Rows from block 7 of a small image diffusion model, named by matrix and row number. Rows with one number within an expert belong to one neuron, the router's apart. Each number is 128 + 32 x the weight over its row's rms, rounded and kept within 0 to 255. All counts start at 0. Numbers have three digits each.
After each expert's rows are labels from the 100 images, of 14848 (inputs lightly noised), where the router gives the expert most weight on average: "responds to" is what is common among them. Only what is clearly more common there than usual is listed. The data: photos of arthropod specimens (BIOSCAN-5M).
# router: router (model.blocks.7.mlp.router.weight, 16x192), inputs 64-127
# up: expert up (model.blocks.7.mlp.up, 16x96x192), inputs 64-127
# down: expert down (model.blocks.7.mlp.down, 16x192x96, transposed), outputs 64-127

# expert 11
router.11:132122153117095188119143106184070135153110119152149108125140080064131163171089134197070159179144138149078128138125118172151098167143109118113136135144019111118164163091112109158185128144133162
up.0:087144121091103111105087139122160122121191130143155189173103087179113097106148086083139064152154078104131099147112143097138117137141119174149122135141136130144099152158146159095094154089157135
down.0:158088151117160099132077125143142136125061141094125150140161179096146145139133072142102147109124151155142160128130129085172115246127131118126116115133000143072088138118116088157183128106152112
up.1:159118101106124153064180084132134123144173106132119173131155050135144080073106132154194192175143090154106074141102117163182078141102092120093120164153129119130144144119159162085062060156066094
down.1:147129095149140110122088138123159112150140158102162132065000127126115171118103119157068101084134121125112087111104105176152137116122186151124154125099140169167127130120209108177061119139080117
up.2:110155112130133102121053120125168125064117170090159127108056130138111160153109100130099116081097155140092109110107122150171052151134103195110141076192127118077109104128128155072150095153139072
down.2:120085096145096156130085144118134124137149124118163142079118148136169108123130120114166157126154113133144152085115155113141100005123098143116113103154255141132096112130106102146086149118068116
up.3:141086136122203123171184141102148148145163053078155084133125128179093093100170131137134116117099108108179118075148110096118114119080161141157129116140140117108148121160088151129138152115113102
down.3:114194154137064150141163079097141159147110147127087105210005128084112171137155112101128144093151108117140119112154117126124105034116143162118117150115119097127188122169085117102094130136162136
up.4:114142182162125105126141170108119126130147153172112112194145188115140109144109130044147151158107129090185100120059164128111187113178074061127110139098142173129079089124158125129108162078129103
down.4:115167108122145140144150129119157137126122205094115131183180105126092085130132126068166114125140135128114119113090146146137164160152125170143169116070000108120088121145179161136083111159100141
up.5:075182149138119129142104160128175158137065123124142168150073194142148124214132098105186123083127129073091148057151132104115156103121125144166121111142119175051132099148138139116137154089199104
down.5:149080116107114091122137149177183131092162133131131155149014096145140146145176121109116091133109141181150122077157085128138139080091128073177102133177166119159186133143098110109037119133202112
up.6:150137123161176130093118185069197168093125132085153113105177155138106106110179088142122101118099148115107133115155091079101117088134175156161111136133156156109131162178111154111130107121139147
down.6:123118136146125138125123127086098136146122095132126132128255119132137127121127139118186125116128099112100100117140212109104127158141111122146134126137000134105141132135177128141255130134139122
up.7:143168132151070100124144161157180089146156130109106089179167160149085109119130126128135145135187164098168175119092071136152133082145136161128153089152109110143108085124143116103122116116104120
down.7:093100154160182116141102084136179100074124169142184088175047133118168112109116151129127131129106097114124103141135127097090109167111100173148128098054212075088129093120165102165186127166123150
up.8:122112132134075153132118138180145110117106126087131084138105184101134144102156116130156135136137136113132123117108134149127144154128134121126096133123142123135164139106139193150198119124162177
down.8:160173172141123123179111127147041138147166096190155153137246090141134148101130148111121117106104127141132128149100134149094143181141109140144125154165136133065175097088105141084255132124128144
up.9:122139092145107135155120072139136156118122103080151081108179135107156130042168082063088180113121134163171146088127087146135127059111138111123157142136093140131126127128125096196104125119189160
down.9:092104138142173109131138180154065135130172156095106071108180109136107147114113123141126063105139123095093086124151190141110122127075199115111160161156237136136116124069183100102024147096122132
up.10:158150155147139126097108173110101155123141117135149149117219104078110126128126127149116116128167154093166141124112145065109119107142176077121187120086115155108137162152119050090133115130116171
down.10:055157139148111109176161174113167113134115104118173134048050115143166116120127140178063145113107119152133123169142133095076117187141079211124159156071135083148132133175200156162137178115081147
up.11:105127128123162089182061159151117137100142090158126171080159128158232150106115096092084094158104176160123166131145092105136150139089138133171151112154169124118097138105082107129116117150133131
down.11:096131107099133073126179078165165137075105115117106097111146138128144117129130136179115131146109183133130114123181111140142119178106084066122131146190134152100173129097148117122068166117173127
up.12:098162145121079086163093150106131094110095117083120137108101131168181076076101162100149158124073118148104117198127163146159174100144065155144093097154112141093121101099137171150123120061155093
down.12:150130078192139164139095094142091136164134144179114098116155149093083150082166147130133086123161132097143130178153067152137152096136155220144096092141111152118144111131082155070000119101131104
responds to: class Arachnida; order Trombidiformes

# expert 8
router.8:138133153114074199123135107177073121160106144182134076136115090064124156173076149187094159178145116130096106147114133151158108148135096100094146133130038122138149161076113094159168122136112155
up.0:160131106081169136066134157132135133077042140111097117074153126154142111099162102137152144125089139134040161133128104140170099143111132151082134146102205117137187108114092188097152072135133142
down.0:128130119120102110130151097178126097112104147109145169106043171121131160154109162115089161145114154147123108114102080146176168000179127105130111114169000133153137135174108105125177100138107121
up.1:105189067149137126127088147088205137116083138148148159124205188147126137145142116076156112072083141121107107109154123096100128080131127183138158096128145135082127130187123103131101153099136119
down.1:133073171122119123142083142150106089131147090086151146126255104151143086141103164117154145128139102165114098147142177106116138122159135175154144115140000109130155150181147116150114131172152146
up.2:094162117134117121109063124178153096136133109180104140167109109175150122102095163113138141149060125094113099146136134101147166124132115171124115074184117066112104137091109118179187146113152111
down.2:182113151105134126125111084114127122056132076124145142228136158096114107105162178143173109111169150151136139133100104097157169084137130141148162042114105134133090153133062137101192073121169110
up.3:120147160126093156101069103165169129040071112112122091052050167129132178112121049114130124107127135104102177160144134137117125114142126185135124114133093090113152139115134171150206109110095111
down.3:086108146138170108139092168182154096120187114109124143044048122140115066110085113122102119108114120145115088185137063099087142096139219073149119122103172121096151153117114103114255136089092134
up.4:129145142183216073118089113090147172064153094058155159088183124162116103164164111111096134049114212124165133017144107150107098132126150121171155132126138150098124133140107121099126126129148111
down.4:110075105163077142094094165114114152164104151172106116064219154129144139145114114154205109157142052110110155058114222230150112127111150179156109136172155142150135143115156121139191131145119145
up.5:112156051107144106082087112154132128135135115140097132092144144189151066101115078139095136193121139110112140168090087140177117086115098148128081128170137086111166087116119147154168112162156127
down.5:175118140118100123103149192131081143144079085115124174115080133133112151162071102124116111077104168124115128140131108087121149133131078096111124132184086158114094135126204135133160062125156113
up.6:143073113119160109108108138137183138123118100123140126099195124163144078081210106127123119096120121151146133118135107125121100083106155149153141132136201125086166113123139182144148100087157161
down.6:162152111137179156112133133136134155148097141169079159165149124134137137131128107124145111148106122096108117110106165129105096040130159124120126098070000174135148109113166099163209081132194145
up.7:116119084098155097119127165134213123093118155131160129103195146125120160130124106089141119126140145122159112129125059089098134148155151212143126108193119114086159127139082125135160119125131126
down.7:114134133137137166113151125134096142127126105109083153164255095141118107120134144123128139121117133136141132165125201102095129112172086112111167142175142124114146120158169113139210158122132108
up.8:116129125096089140058098157162109123097064134093140193147157100143092161152135154111152114088164114132066111123156224124092115148125113092142071106080104179061103131118102132119101125105163174
down.8:126118183145161145142108147169106121179178125113155167134255115125148144153147152127117150150084170130118116136134112108151142144172129177178142142137255140124084147125067119114210127101125108
up.9:084105073117127145081160066154138165139138147128098153127038124214163112181137104091164123102108117149112102115080190137101163118115120168160071104120145140123085111128131136132103156131138072
down.9:156121154116140099120172165175108156114169099136132131136112153097082166149160138110100108141144114100160120124085066173165152211153056157149109153108197087106129115128077161103000135148124157
up.10:154171233160067117125139124138140112093128124114071113111160168187190128102154141141107185113088139126121195125080152134156134095095113114096146095098137125070132141097109121083166125118127083
down.10:116187117166140152142140154178109121158109121163087124110100114138121110101095155135170110160124158124142111129124169126107093217122127128099126119100074115095109118132198101133206142139119158
up.11:146081155170160085120115150083100142129141190094177191119130160132123100031185150132140132125118139119157120100131099097137150104096189061153164121095151163168117165206156107100101139115129125
down.11:130148149134126134101105088105159108100119098098077138165100144096123111093154157143098092095134124145138166119157146106137143111129066137139142174045000113078161176200188136133158111131133143
up.12:156100197090112152160180137123120120181148051153055051122163111111099132101141188141087117151110128072141121126111147104066108078133160147094114090160171130157089134106123144103179095116057093
down.12:164214141105131145107102108082142162164113166122155107137142146103164090101147109103143132140120138112140118140116136132170082076154044196096097139102255062138123089152100111171066124130121162
responds to: class Arachnida; order Trombidiformes

# expert 0
router.0:146138114118090192097137102177110113154115107181153114142160074072131141148071139185090177192135115142079123169106125139157094165141087118099142148168033091145159150106137091166141079160122170
up.0:146131124106127131100145204146165159080094108115140129070080164148194115126155076169174111117106123128149127094128113139116088121142113148139130143133166119078136113149076176128144112134138135
down.0:144166126113137208168122097108158122108092126200124094116145115126156097112178093086119133157124132148082051098128160143144145201121188101175145127204183150124111203174116124126104140129128133
up.1:189137105093092147089117140179156119144131107158125052147000097157158147133127080145167157134136124180124156147116142147100136195141087146093068161144142100088155129111154168155183150128115133
down.1:139136141137147133133208167156106110124136100167106091208238090150147146115179125135146113165127116058119116129100122065155130088148156081113175116137054107123145118145169115111190123079152150
up.2:080078080145136085179147087135108125122146125142128145115155161098139146122091143111120130157174098195157172142109123160117172203121094129155151129179149132196084151167135094084048200135124099
down.2:117089142125104087142061109138127134128123139087089098129100123121109088141090098140096096130125122154113137123156163149172134136126047136129107130097192187169128142124138159119082146158151139
up.3:056113145120107108134112146129099159130155091132129102118050093162158114128110052058082122132137104155147126105141141136137140037095132139094092132178059145073101120077108184133137182122155144
down.3:137127159089210119124145170094159116152066134081087093140190116155147146117069137113105110090128144121095200139152120108141154116119107081110170153146202123117125144124114138138165107100145097
up.4:164109103111113179091163091139149132124114148180204128148151092097135156158087176181147170139156092166130128141134165152130113175109035083095135146089129134103189137097137050126154115152162165
down.4:179096107102110147127115128115078152139101117142152185136063077145129135090156111065178127120142112118114107085129102108142119137145191168129098116167100152136147134186153146113177140138096143
up.5:150145082133129170175164120164183107094096156139123182122103162095116127118081142104227152146183121170144132148107161165117118182129045180119111173163146120140145120140153048154114104145114113
down.5:160177120126124194163125138142032148141094117131106133108104082133112151104125144112222151121136184138148140132147086149122163170141142053174150142143037156140143133107154132089098120158171134
up.6:106123113156153082136103163107153156117112125102148121104101124090107168130097077121067077087115146094113125088173074078105079025148172154126116117153113148086128159156120135083161099133224113
down.6:145105134146066127125084106135103131117143108096076102109225110202169114114097110147171125122095097112134122111127109120133110123130185083167110107088157122127152144104127140148065106141214129
up.7:126121135121157086068101149113129159122120127031116064101192135126109108135201063118080105080136138134113118098127102148126135041107163113134130139063172158081148106128094150119169081133161114
down.7:142149099144074138170124121102057179155123137180148155097227090082136145114205106110155140180157098134075103099144130102158123104101124006152134084200094170144155107138041114145147102141154154
up.8:119135165118134095098166136086093164123090180107122107129133130143143154146175146161112146095130115121070135115097146159155116025129161090119109121072117176178138116117114131093089120137148130
down.8:097089166122131102085145157142079107129119104069112067136096180194115112158038144145164118053096145121121137165131177142085100104138084108099123153131156142101096143083212172119082141089115079
up.9:075096141170155109176131160110133130106162104117117182113155149141098094136142093075163107121113102130168143115128125123090141108113115108144151069151145141125067101144119104082085201087135095
down.9:123111139116136143122092140183170115120141113076116129156063178154126091117057095128159132126133131120178126170115127131096121124138120236142133157059000131122111116138177139096100087104159144
up.10:124112159155190115134132093170120163081144225098148147109073169119134145128149133178125136118163145151131142108121093133140127056127158099144137133092116163171130117180125092137048132155133132
down.10:135147138139097126126131136139165151167164098137154202100150107103087091097125118116149136118162163107109149146111223148106139095114174150152095137069123074115135130183105094112142150138117161
up.11:080119171191129135173107131116165154069165111088111152137122194156137078160137125104138093111166139101171131107172122123101196108133120132121148078160096162112112161173130093119134204078120122
down.11:058108115137165133112143137123138134080122105080177136107246144134127149130105155130142111100094178139146161168152142114099095123092131152130132179052162116111110178075105142134078137117136094
up.12:160120118171157091126132128100167162102142137106178153084106175126143158136164096068164119111122143156172129082120111107048138133136152146151164120139107182111120111173130099141095143142132151
down.12:156186091127113127127144136137114160129121123167134119087204106086121105121179121142141103101096096116118092101166188108104130069111104108126104142113255128133163144160133113121083117143088115
responds to: class Arachnida

# expert 13
router.13:095130157161161070140120153105093174086176158066084148131205163161100121139208121098134114099138155123178178105118099097105152090134163059156174101055111201132105122159137113094101167120126137
up.0:084136093124153116133075135124154138114126069128237161096159153152140064112141079130130116088084111166110081073169171162146123106133127171118150071156166126122117159142062153140146141108154053
down.0:122197096154120146135148106106141107118094137124150137150108095114065085149101159064135106155184154168095100145059072096149141130120145116133143080142036109171130107134147112157130115115023118
up.1:105086118134162172110221139113113180141124132071140188098152117128120065120130103131221148121172122161107174093148146136113122083076102139130091141110137141159099120096074121141097117123125102
down.1:156081111137127156172082102176124106140116153152167138066090126133095080146056138159205107074173122114144095151146184105131155183158113144113120157062065119202090177139143091111090164134096131
up.2:133002134114125174117167144089131115167098124065143109140164114140152082103132138123189128122152086103087138121116143104084164131109169133096089111139170100133175160105104122156098121189148163
down.2:123178127114188137142151168177133135143144143078148097070095091074114158068141144163107126056136207156119140167150124110130137135144146141109115138111131119100104121076127168132150104055065203
up.3:081156129160158131124053152139139190095130087098100061120081151181149140193128051103168156128117125112146135101175148142084145055159080124107165084105167153123119148084093172120175157086112107
down.3:168169061130171111137164094175167081070116146088129115192079109071086155112122164120109111093101186123142136128128095153137172105108143139120120110104130116182150140109169186138161131134159124
up.4:151129110127163107120131135114125155130105065099162170077106144145111102093198101126149128092069124100122118107146172112087119095124137135167108088108136150175117076099063134143139152087142085
down.4:172128117133144157123169132100145162193100046145149152117139145126128088116126114122152129136055137044108103128138133120135135049168192114144137122156085220163161134121129169145160147179117106
up.5:078123122137143098105089134070119112139150078039151215125153097177150140125152129063121112101109148154119202151135070091081143143148181131174121094128112120063139074170107132114102138137127161
down.5:139173096127104120147150137165130142179179108095136141109167148123141159121207118180131128119171149182112142139120035161140110119156114127156134127097086168162089172103198154124128133079136174
up.6:158059161198184149135208115109125159131145122098078096106146144066085056088146115175196127172185155186130166105130131120148082090133110125130122161103109135149138126097111181144134137189096104
down.6:139164098110155166132178156131083150160126088140210137113136134090165140092144133119087121076106141061118117145125182122161136187096147063088109092157190125127151124112157150127157137051111185
up.7:114108113060091141142121110104145124162123130101113139122136119144111116192186118118126147144087100092128026100147094129073167053098137132166091180127171136113093152054115094147127140039098118
down.7:119156132171144099094131154115075184136125081162116091121098145137104125150159125138105091136114133101112107152133106154094072051143082097122136135201189170063105113107115166130086130152121087
up.8:144133129099111134120157042136143123099112085156122162098136113146206089163111099076161179132097102127124157116096062119055184137113111135046140166138146123096099117136114128145143113081118106
down.8:121120113164096119121102038134136119080104082154086121153155110174222104123146134188128168136106088114130140107194084111066092121136121118212092098168111161109166147112130129141152093178157083
up.9:107128076120155087157089120147143143086161119089121129127143146100103134100135072128123111136129161132128087131179141082141137077145159144123127175125183101139140100179116126144133162163115131
down.9:119127103114118139156168120077075140122111094123126160150121114147128172123140145088128153161162160168108105119126122115175162146126093084166146083144141179088135123083128138124120116055244135
up.10:130143140131070205128127094202190091138104072135151098081111104128147127107105076164138140115154159099131140114092134147110100107191149177133131140173088080093161134106082103119215097161073055
down.10:117035154106119118086080126159178116131126160138186133087096192090168102157137062155154124110158059127165155121138218099106086141119133180129135157098156072156133128163152132131056152185090124
up.11:158150130147095154135093194117130100152132111071086092109127120147042131098163135164155151152139115122114124153169129112148083108132095119136115123124173113145153135132104162105157108119064140
down.11:130054195085107142113083138117163136159146181066114124060125143118076089099066091094122124134140101142101175091120141145178183116187104205148083125072044141144122113158138152135141113100141172
up.12:172183131094119112101074099137119145108119086136067131080137130177137163151139135104125184125074139118131107067186065167095164132161129117121151123126173138098114177158113109096137115049063079
down.12:144146134169084104156139103096157117077116107182046143165161141189155158141110103140132164133062108169121108155141124106095096163117087176152111173138120107093110081112196141109130111210182087
responds to: order Lepidoptera; order Hemiptera

# expert 7
router.7:128140155147094196144114112192144134134117124160119103131190094092122168167070137192104150182127149140104120143128108162157098150171066183111138122203012080119161138106125095158110133140105113
up.0:125103164194099151153122145141173140120168071110088089125112123171086082211098112143126119148163131104175086108140166092092103117167076147120138138139142146096102120083107112092157198084076086
down.0:098127118178187118078143159162080150161110124135116118118149169112148157175090102158146101099111148079108115119104127148155078135169232076132131177189078169093084150094188118181155147110108132
up.1:117121113083115127094157126127012116099097122147133101143092081130133108137129141102116130113160124159132123137058140182131148123108135000138170145000123220153125092133136149080134140139146166
down.1:156156142091156117145132115141107147115122151088104126158000146126158125137140146086094162137110128116127167122094010180162131129138138131114139134215026171124064119105153138162142105118150107
up.2:058089168120136135163158139122092152142152160109145154137009184156120115160175127102137136086135105126131113082144180162134167059100161119154112079109127183134122159115120152133082229087158132
down.2:092131116116150087110156111167119137108146102119080114132000149138148134143126110157097111116112150136198142165120078159076105120141130117112121176119255093095156114105110136115101177140122092
up.3:103108119080126106091129141134135138175110160169131145171016127187140142068156132120089121101142166135112093096118141147126125108052154197135121132142149117126087148123135155167141108160158137
down.3:117122119112092128131107096094137122130098164147161140145222173102151130096132091091105167173141072112122155090124083136185178173085142056124144071112062131134056100153094101150177106137107150
up.4:148137158163087115114125161149173155098120111174090112116069136200117129136156134093149120079115154122177138145132100071121138095143173148119150104112142136104100111148132133100111164098071105
down.4:071120153117121147121126116159138129111122128098172086127036131107101111132129112149165113147172106132137149165117088130088126037142037177117163110068079089139104130147176142102255149152148149
up.5:068093121124088130139163139168135156118169161166166131113000149161178075144108139131134143151135092182114133147126160132173175118113140142076105124162107175115117155062117189132181163122172139
down.5:166128145132151174109124144130146126185104156095145148105255158104063176134103129123155137126156145104108115148142147102144149133157154181099168106054152146150119116125095138120120152119119147
up.6:136105062093150100148095113126220107110121152111159136137113119105128098136109134109116096111127158166105080095108063137100097128101171219178130142221144096108147092107132086147074085135183153
down.6:146199144134094156165173155148136132128157111171054137124255105164118128159127143142133124139120138093156145107115146147119136158131056099134169153111082123155083126126098100084070142153110147
up.7:118128124158119102131084134122160163120144140075147153127126184137143168165127114044095135113150143121145132117152148117088164097151143145162135089147121163091135143142097127132097204078169191
down.7:129095136128133129095103142093127134153137117162120170143255127096127145131097130095108128125107116132139130167127189126157134116173126173155114146175228128089124103151069100147223148125144086
up.8:183177133086125155080138120179116152146095150129051161120004112104130167103114096124147153154138136150096162156069135139157125052124139125091052175136138125172138105129140154136166051173091146
down.8:094106152101156154124149154151152137138120112105142154157208112166122069121080102103119116099126155110101085157078117098123147152161158077123107136100051099093089095089146109141148086129107132
up.9:091166130118073151126078144131166146133168099152103078135137120158146134143122077097105163156105124113158180126119151092092165090135083100088099104109105160079099130112126195128191212140146113
down.9:160173168138157097106142135129206140132127076145086153136144129144104130081118165103114097093139171155160102148127168115152128114148221171159145129039234088115105148133114176159238131152131126
up.10:148104138138118133150110164116141145148084162082175090140021171143116191138194120133165133073186136122145148078118179142149116137107132160116079116097122166127146126089112134114220149142150158
down.10:083138098166145122136118100111184123089167074197071080132177104158161056107170101133052135159103099162124097101090146139122107089107202090147092118184129120072151089120117125169132148132103120
up.11:144163125151161124117118123129211136094160131159115111101094111139123156150098088144145123162122187149167155164105100065101115140146127166106170127178140080076148132186125104125199087175079121
down.11:141156110143069101121193143126142154069091100111089118114062109136135106148110079144157097130117125088140128117113100094139103064086069105103145154103097091122133173141127104097118109177129145
up.12:127153121136150142083136122096183198096106094104148122112059165142128150171129041127154186148169119160167090061145177167104110147123090140172138165145117194137157130098140147115112136106200132
down.12:127073171165112101109127149077187184166112156100142118116190113149160136133147059119134106105084153120057181089161156184117121092152198154177132151111121173105199111071199121141120146120174112
responds to: class Arachnida

# expert 2
router.2:115126166120106197117143109183120146140108162150157135131000110115135179174095125171114183154140117146078114120118162171155128083115112173110100106158000121131172172090111126180109147135138145
up.0:121121073126150107081099113150131157132133146098116198082001123140187117137121112095107148119129113162119191139102150130152148047109186137100103139129122167159093135133092122151093140148110133
down.0:158084158111100171155108079096134150138153171120118147152049097087155148101145129125179140095120079114121172103177157123104143116136180125145115131098120113126154139206151149121162115142234128
up.1:080087152170163071180115151079095125124189116050175143138239141107091113150154151117078120110103160122194152087104085120115127114159164084174188098120124125114117072192120146087071147108158078
down.1:103178090147119120124144090086110092092106127111116117163002158138132143115122183146126111109123109126155164137113192140102127070142101165128132149101145097102166081110166133120129193174133156
up.2:129145112103152152167126096135215105142141127124157155121160093073136152156097114134204119142125134145151101113089153141109148176149074187153119108166126132116119139134156108159097165106148079
down.2:160116119154099136153129159108134135138101145128142133137255142173153140122106101141051112124126096092083145087117142139151156141103151209137145089181114153140123146103127123108166070123159191
up.3:110164113134168093135078113130169134057149138061129162119105154169135113111153069039186122116117136098156136079129110135133164163151119189137115111143126166115136103173116145093077160118130116
down.3:107144172109082125113121130163055115116122105163123101146135120149161157113164121096177128121095088148152160119136138184104149111106138083157116134172172132135162153134145118122103156143212163
up.4:179127111152138113102130089129116162154128116112139105091152097091130128104091071219088142153158123157117145138103124162153050123149104110101114175148101097186145137101157147129190056166142092
down.4:077103067141103153106138157119159139147098129116149107088171141153132142113126085153082113135084115125099130121130176119164103155105233073116097169173255140143117125120156144136096143101091135
up.5:135154121131182101147118100117073101121130122145108167089133082121087075100133184184093103127042109132137113170106131155142111156129121095162119108064154134152084135155142138137071176113115084
down.5:139124127120087141087105145132067093185124125107116081080123172146214103136087167173169119140125141128083169151137215120125097080157135175154119122121127123148133163153160156060118086110110147
up.6:098129073123187058119081150104128105111073132136134145100119140126165172094153130141044116116108178135095149124140148121143129113157141122110171125141140134078152188148099139146120076146167156
down.6:161185117134126097127183127134119122095088117132078139171004130138124125173073141149189112147101118110109115136121089148136112184145133153112108113090201093144106144093107147123147109151164126
up.7:090127155096116088130061131062113139132100192082117197104127106141129130123187142081095103077116170058110089091087003154137175123127165156164100127118118159148105135127151102116097134109137144
down.7:141092168105180123128114150139132130073156101099167130123094159090143111178174093096111116132112099156139213139114097155159174135139085045146112164108211107146146123132196134122026122159129106
up.8:073175103160159089135080134110131145104145129070144149111172157150110113127115107128164086117098154127144164132091119116149092125160084112152120077119092145152121086176100163076116163131142099
down.8:139094093137129129122113114126138126137130128139100134121019137136141099122128113141125164108163126155140141135093133115111135164151129142123134116182255099111101100135091125102041146141132126
up.9:108169181128159101115081117098137098115118129146135169149130186161175152104161116095116108126078121123131088126140143108109127114127108157152092132105159184096103075072165096137089105117144189
down.9:124183113116112115127116128084133098067160164142108078107176125195115120156112159128172107111077119154147200115123149127158137255105128144149136128108049136130088154091133125086099145147142092
up.10:101044125140075141149172124122069154132123112126140068121149123062137135113138065163081115140173133101123145115125099122125165167135151058112109134099126141148148141109139144102196166110148090
down.10:124088167115104161125104155148139137141147073113158173077136132151094136102095094101133134115146105130122128161138128087172140154121148109112131100111239116114140099163116089141207088158116141
up.11:101133145144130098159155138132181124074155170159099137132255145134127124162110098089107129093140172112166167117106087107106142144128135171098097064167121098116111136112137121091091157120155102
down.11:088129122145135151125148165167109077109148074074149136105203134194091125102064148187132135120107106140168103168117244081106113176145098153097156145089136111090086161119192185125126179184133097
up.12:071117071102164101176061152102120159164100033115094129088153098161142156164137127114145083150085123140125130095142098122046117098150085122143076112123124146095090138139099159101114102127101036
down.12:136151123147164095131126145148160134126173084122055103159130162108120084140116108149125077131116200119171155135156060102092152109089119066077128087123213129142136177098092092114006146107117082
responds to: class Arachnida

# expert 4
router.4:082134084142181070129068155102166166072153115072130155114092158160130149106191073086129107092121171121176154092120156102081141072142148139156128096112115186091122143176140140116120154121172112
up.0:104104141120163115121093108157141166142067124117108195093055132149207206168074132113131134133087155149096109077157144113083114106139105157096097153152137139102140179124105189153089127133095148
down.0:124092146145129151138084160133163100143104102153135111119142085177116038107115112104098111156161135185111114161117082168116152204163116172119142112090140140145130139187139080176142157091134153
up.1:120133116160101138124090131143223156135100099123145133121109145112180143164072078136187139132082111139101139111202151118084121138170068205117129104193141125087126161138097144145152136070103101
down.1:136149090132129158064163128147072205145124073187108140191169150123101098143128119147137093166111118078166078093135143166171122116114156092136150139209082199125108156138152137105144157137116074
up.2:129160109174101129153110164134175068144130154177053127127139127086127151145056189108122128186173123039138124172178070084156123027156091164102103165193164105157148123152113123080087136102108082
down.2:133116103113161181109103117110157153115094131198071148161105153059057175104128126118146133155163122094108133151098149159121139000152135182106124126101205115136128148166135141093208149135150151
up.3:111098238131170121120156136080120155132119124074127204107092130201120109150172145104129109091095108143113141087112122128101135150129163103164088104103152148151123070155114111110105110107087113
down.3:137140161114156126139112134101108084122129152132148134110112139143115119147074119035151127117108150141138136194096123121178142193135105151099101144114097072142138154098204096129068139125052174
up.4:111076110126167128113155121148105160141107163106177149116057135080145107112116126167067123110137117157097105114112126153198130080130200138144111116158105113152136146098108146198079126186165145
down.4:159199135128107161156141145175140114125107088122106161131000104153092093111065117137187136135093136107119152132125137128106136119071203144112101137070115118122137177117246138069169094120194134
up.5:154190115185131167131084079123141115109154129183077132074143104053126159079083046119140146187104170134153147142136078078095102136119058099100167146112148133145130149144115095133163116145083117
down.5:133162060101118173145136061102123090117136174107089108214165150122132199136149211136131121135156131135165110130125159119146120144135100138109117126155132110161139056137110146135116111147195095
up.6:148120119086158136136159113100058142156111127108125118126117142142162137095190179156105135126124092104106212123115143144168134105142128076121092145099177152198179103125119157149130111144136138
down.6:147093183113140115082074182148140184116125106121085182096125205071128124142152056147132131135116110082133175086089175113118097058106122135121143142154130160094102201147116093097106120111099071
up.7:099120079160169121117100145070111169135101111121188158092147137069069119124176144138092076100166155127108112078192155113062110117110147141179146129137140109147116116114101098139087138124156162
down.7:057078135123111167117130155089067128104113146174130075045073139155181123115178109144146143117091135109085165162123144112085156157132108107104115111132194137095093142113106153157116155094095177
up.8:097132174188173089149130136101094160090142131095100153104177141183142134116195116108100111109106157136165201098147104091122150075133182053142144096081143183106136126177108117094136149139101119
down.8:156144115160162145144089104113110147143137114113145142170162088127069094100149148115178126084151181172114174173122006125133131126192139072133150152187089168099168164199167168158129145206117109
up.9:150143133085101188102145113128200166107132114158161057151119102177158176106115083092222103145112102145143143168135184115137109147160071130121112196123134116164113106163095165110141136093101133
down.9:127114171111129086153168177154148118094134111110153135131115125144151113143126126120072063129092180136120136125166036103117108200121085188138191100122087139170133161116113118124175127090094151
up.10:115206151075059130124081117165156119176108095160189162126132101171172148170113145096115178074075118088110098138130102166112206130119150155144117083161132079123112113131089052152126122079173179
down.10:190101160104149133123102140095145141148161106048115153144153126151135096085147135134169148176163139169114144103136064130110114170164117155108178129115069198148101152098156168151111127176164142
up.11:145116119102122158145146124187113109148108151165097093149076160070120115115102152196122124172148052113084126187172208155210102098152105149133124166143143100142126157078112150176159128151154154
down.11:146127054133153134098138111111115111096073163174122122136000144069054169134128093074122077120144100110136119117118124152142198100087151145095095117143102146161172145115152176129113118136157123
up.12:114076154162113111133100124139059196089116121102117111106164141134151128122169090165029114138128115146135125096142096126144129143151165063137151106063150167122111177114116206103167126114124136
down.12:138103158130128118114129146130220144136149139096135158190089101105092098132137106102086126103141146095154149136137050148106091201146101121127128158049030071149145099134169115085183157138128144
responds to: order Coleoptera; order Lepidoptera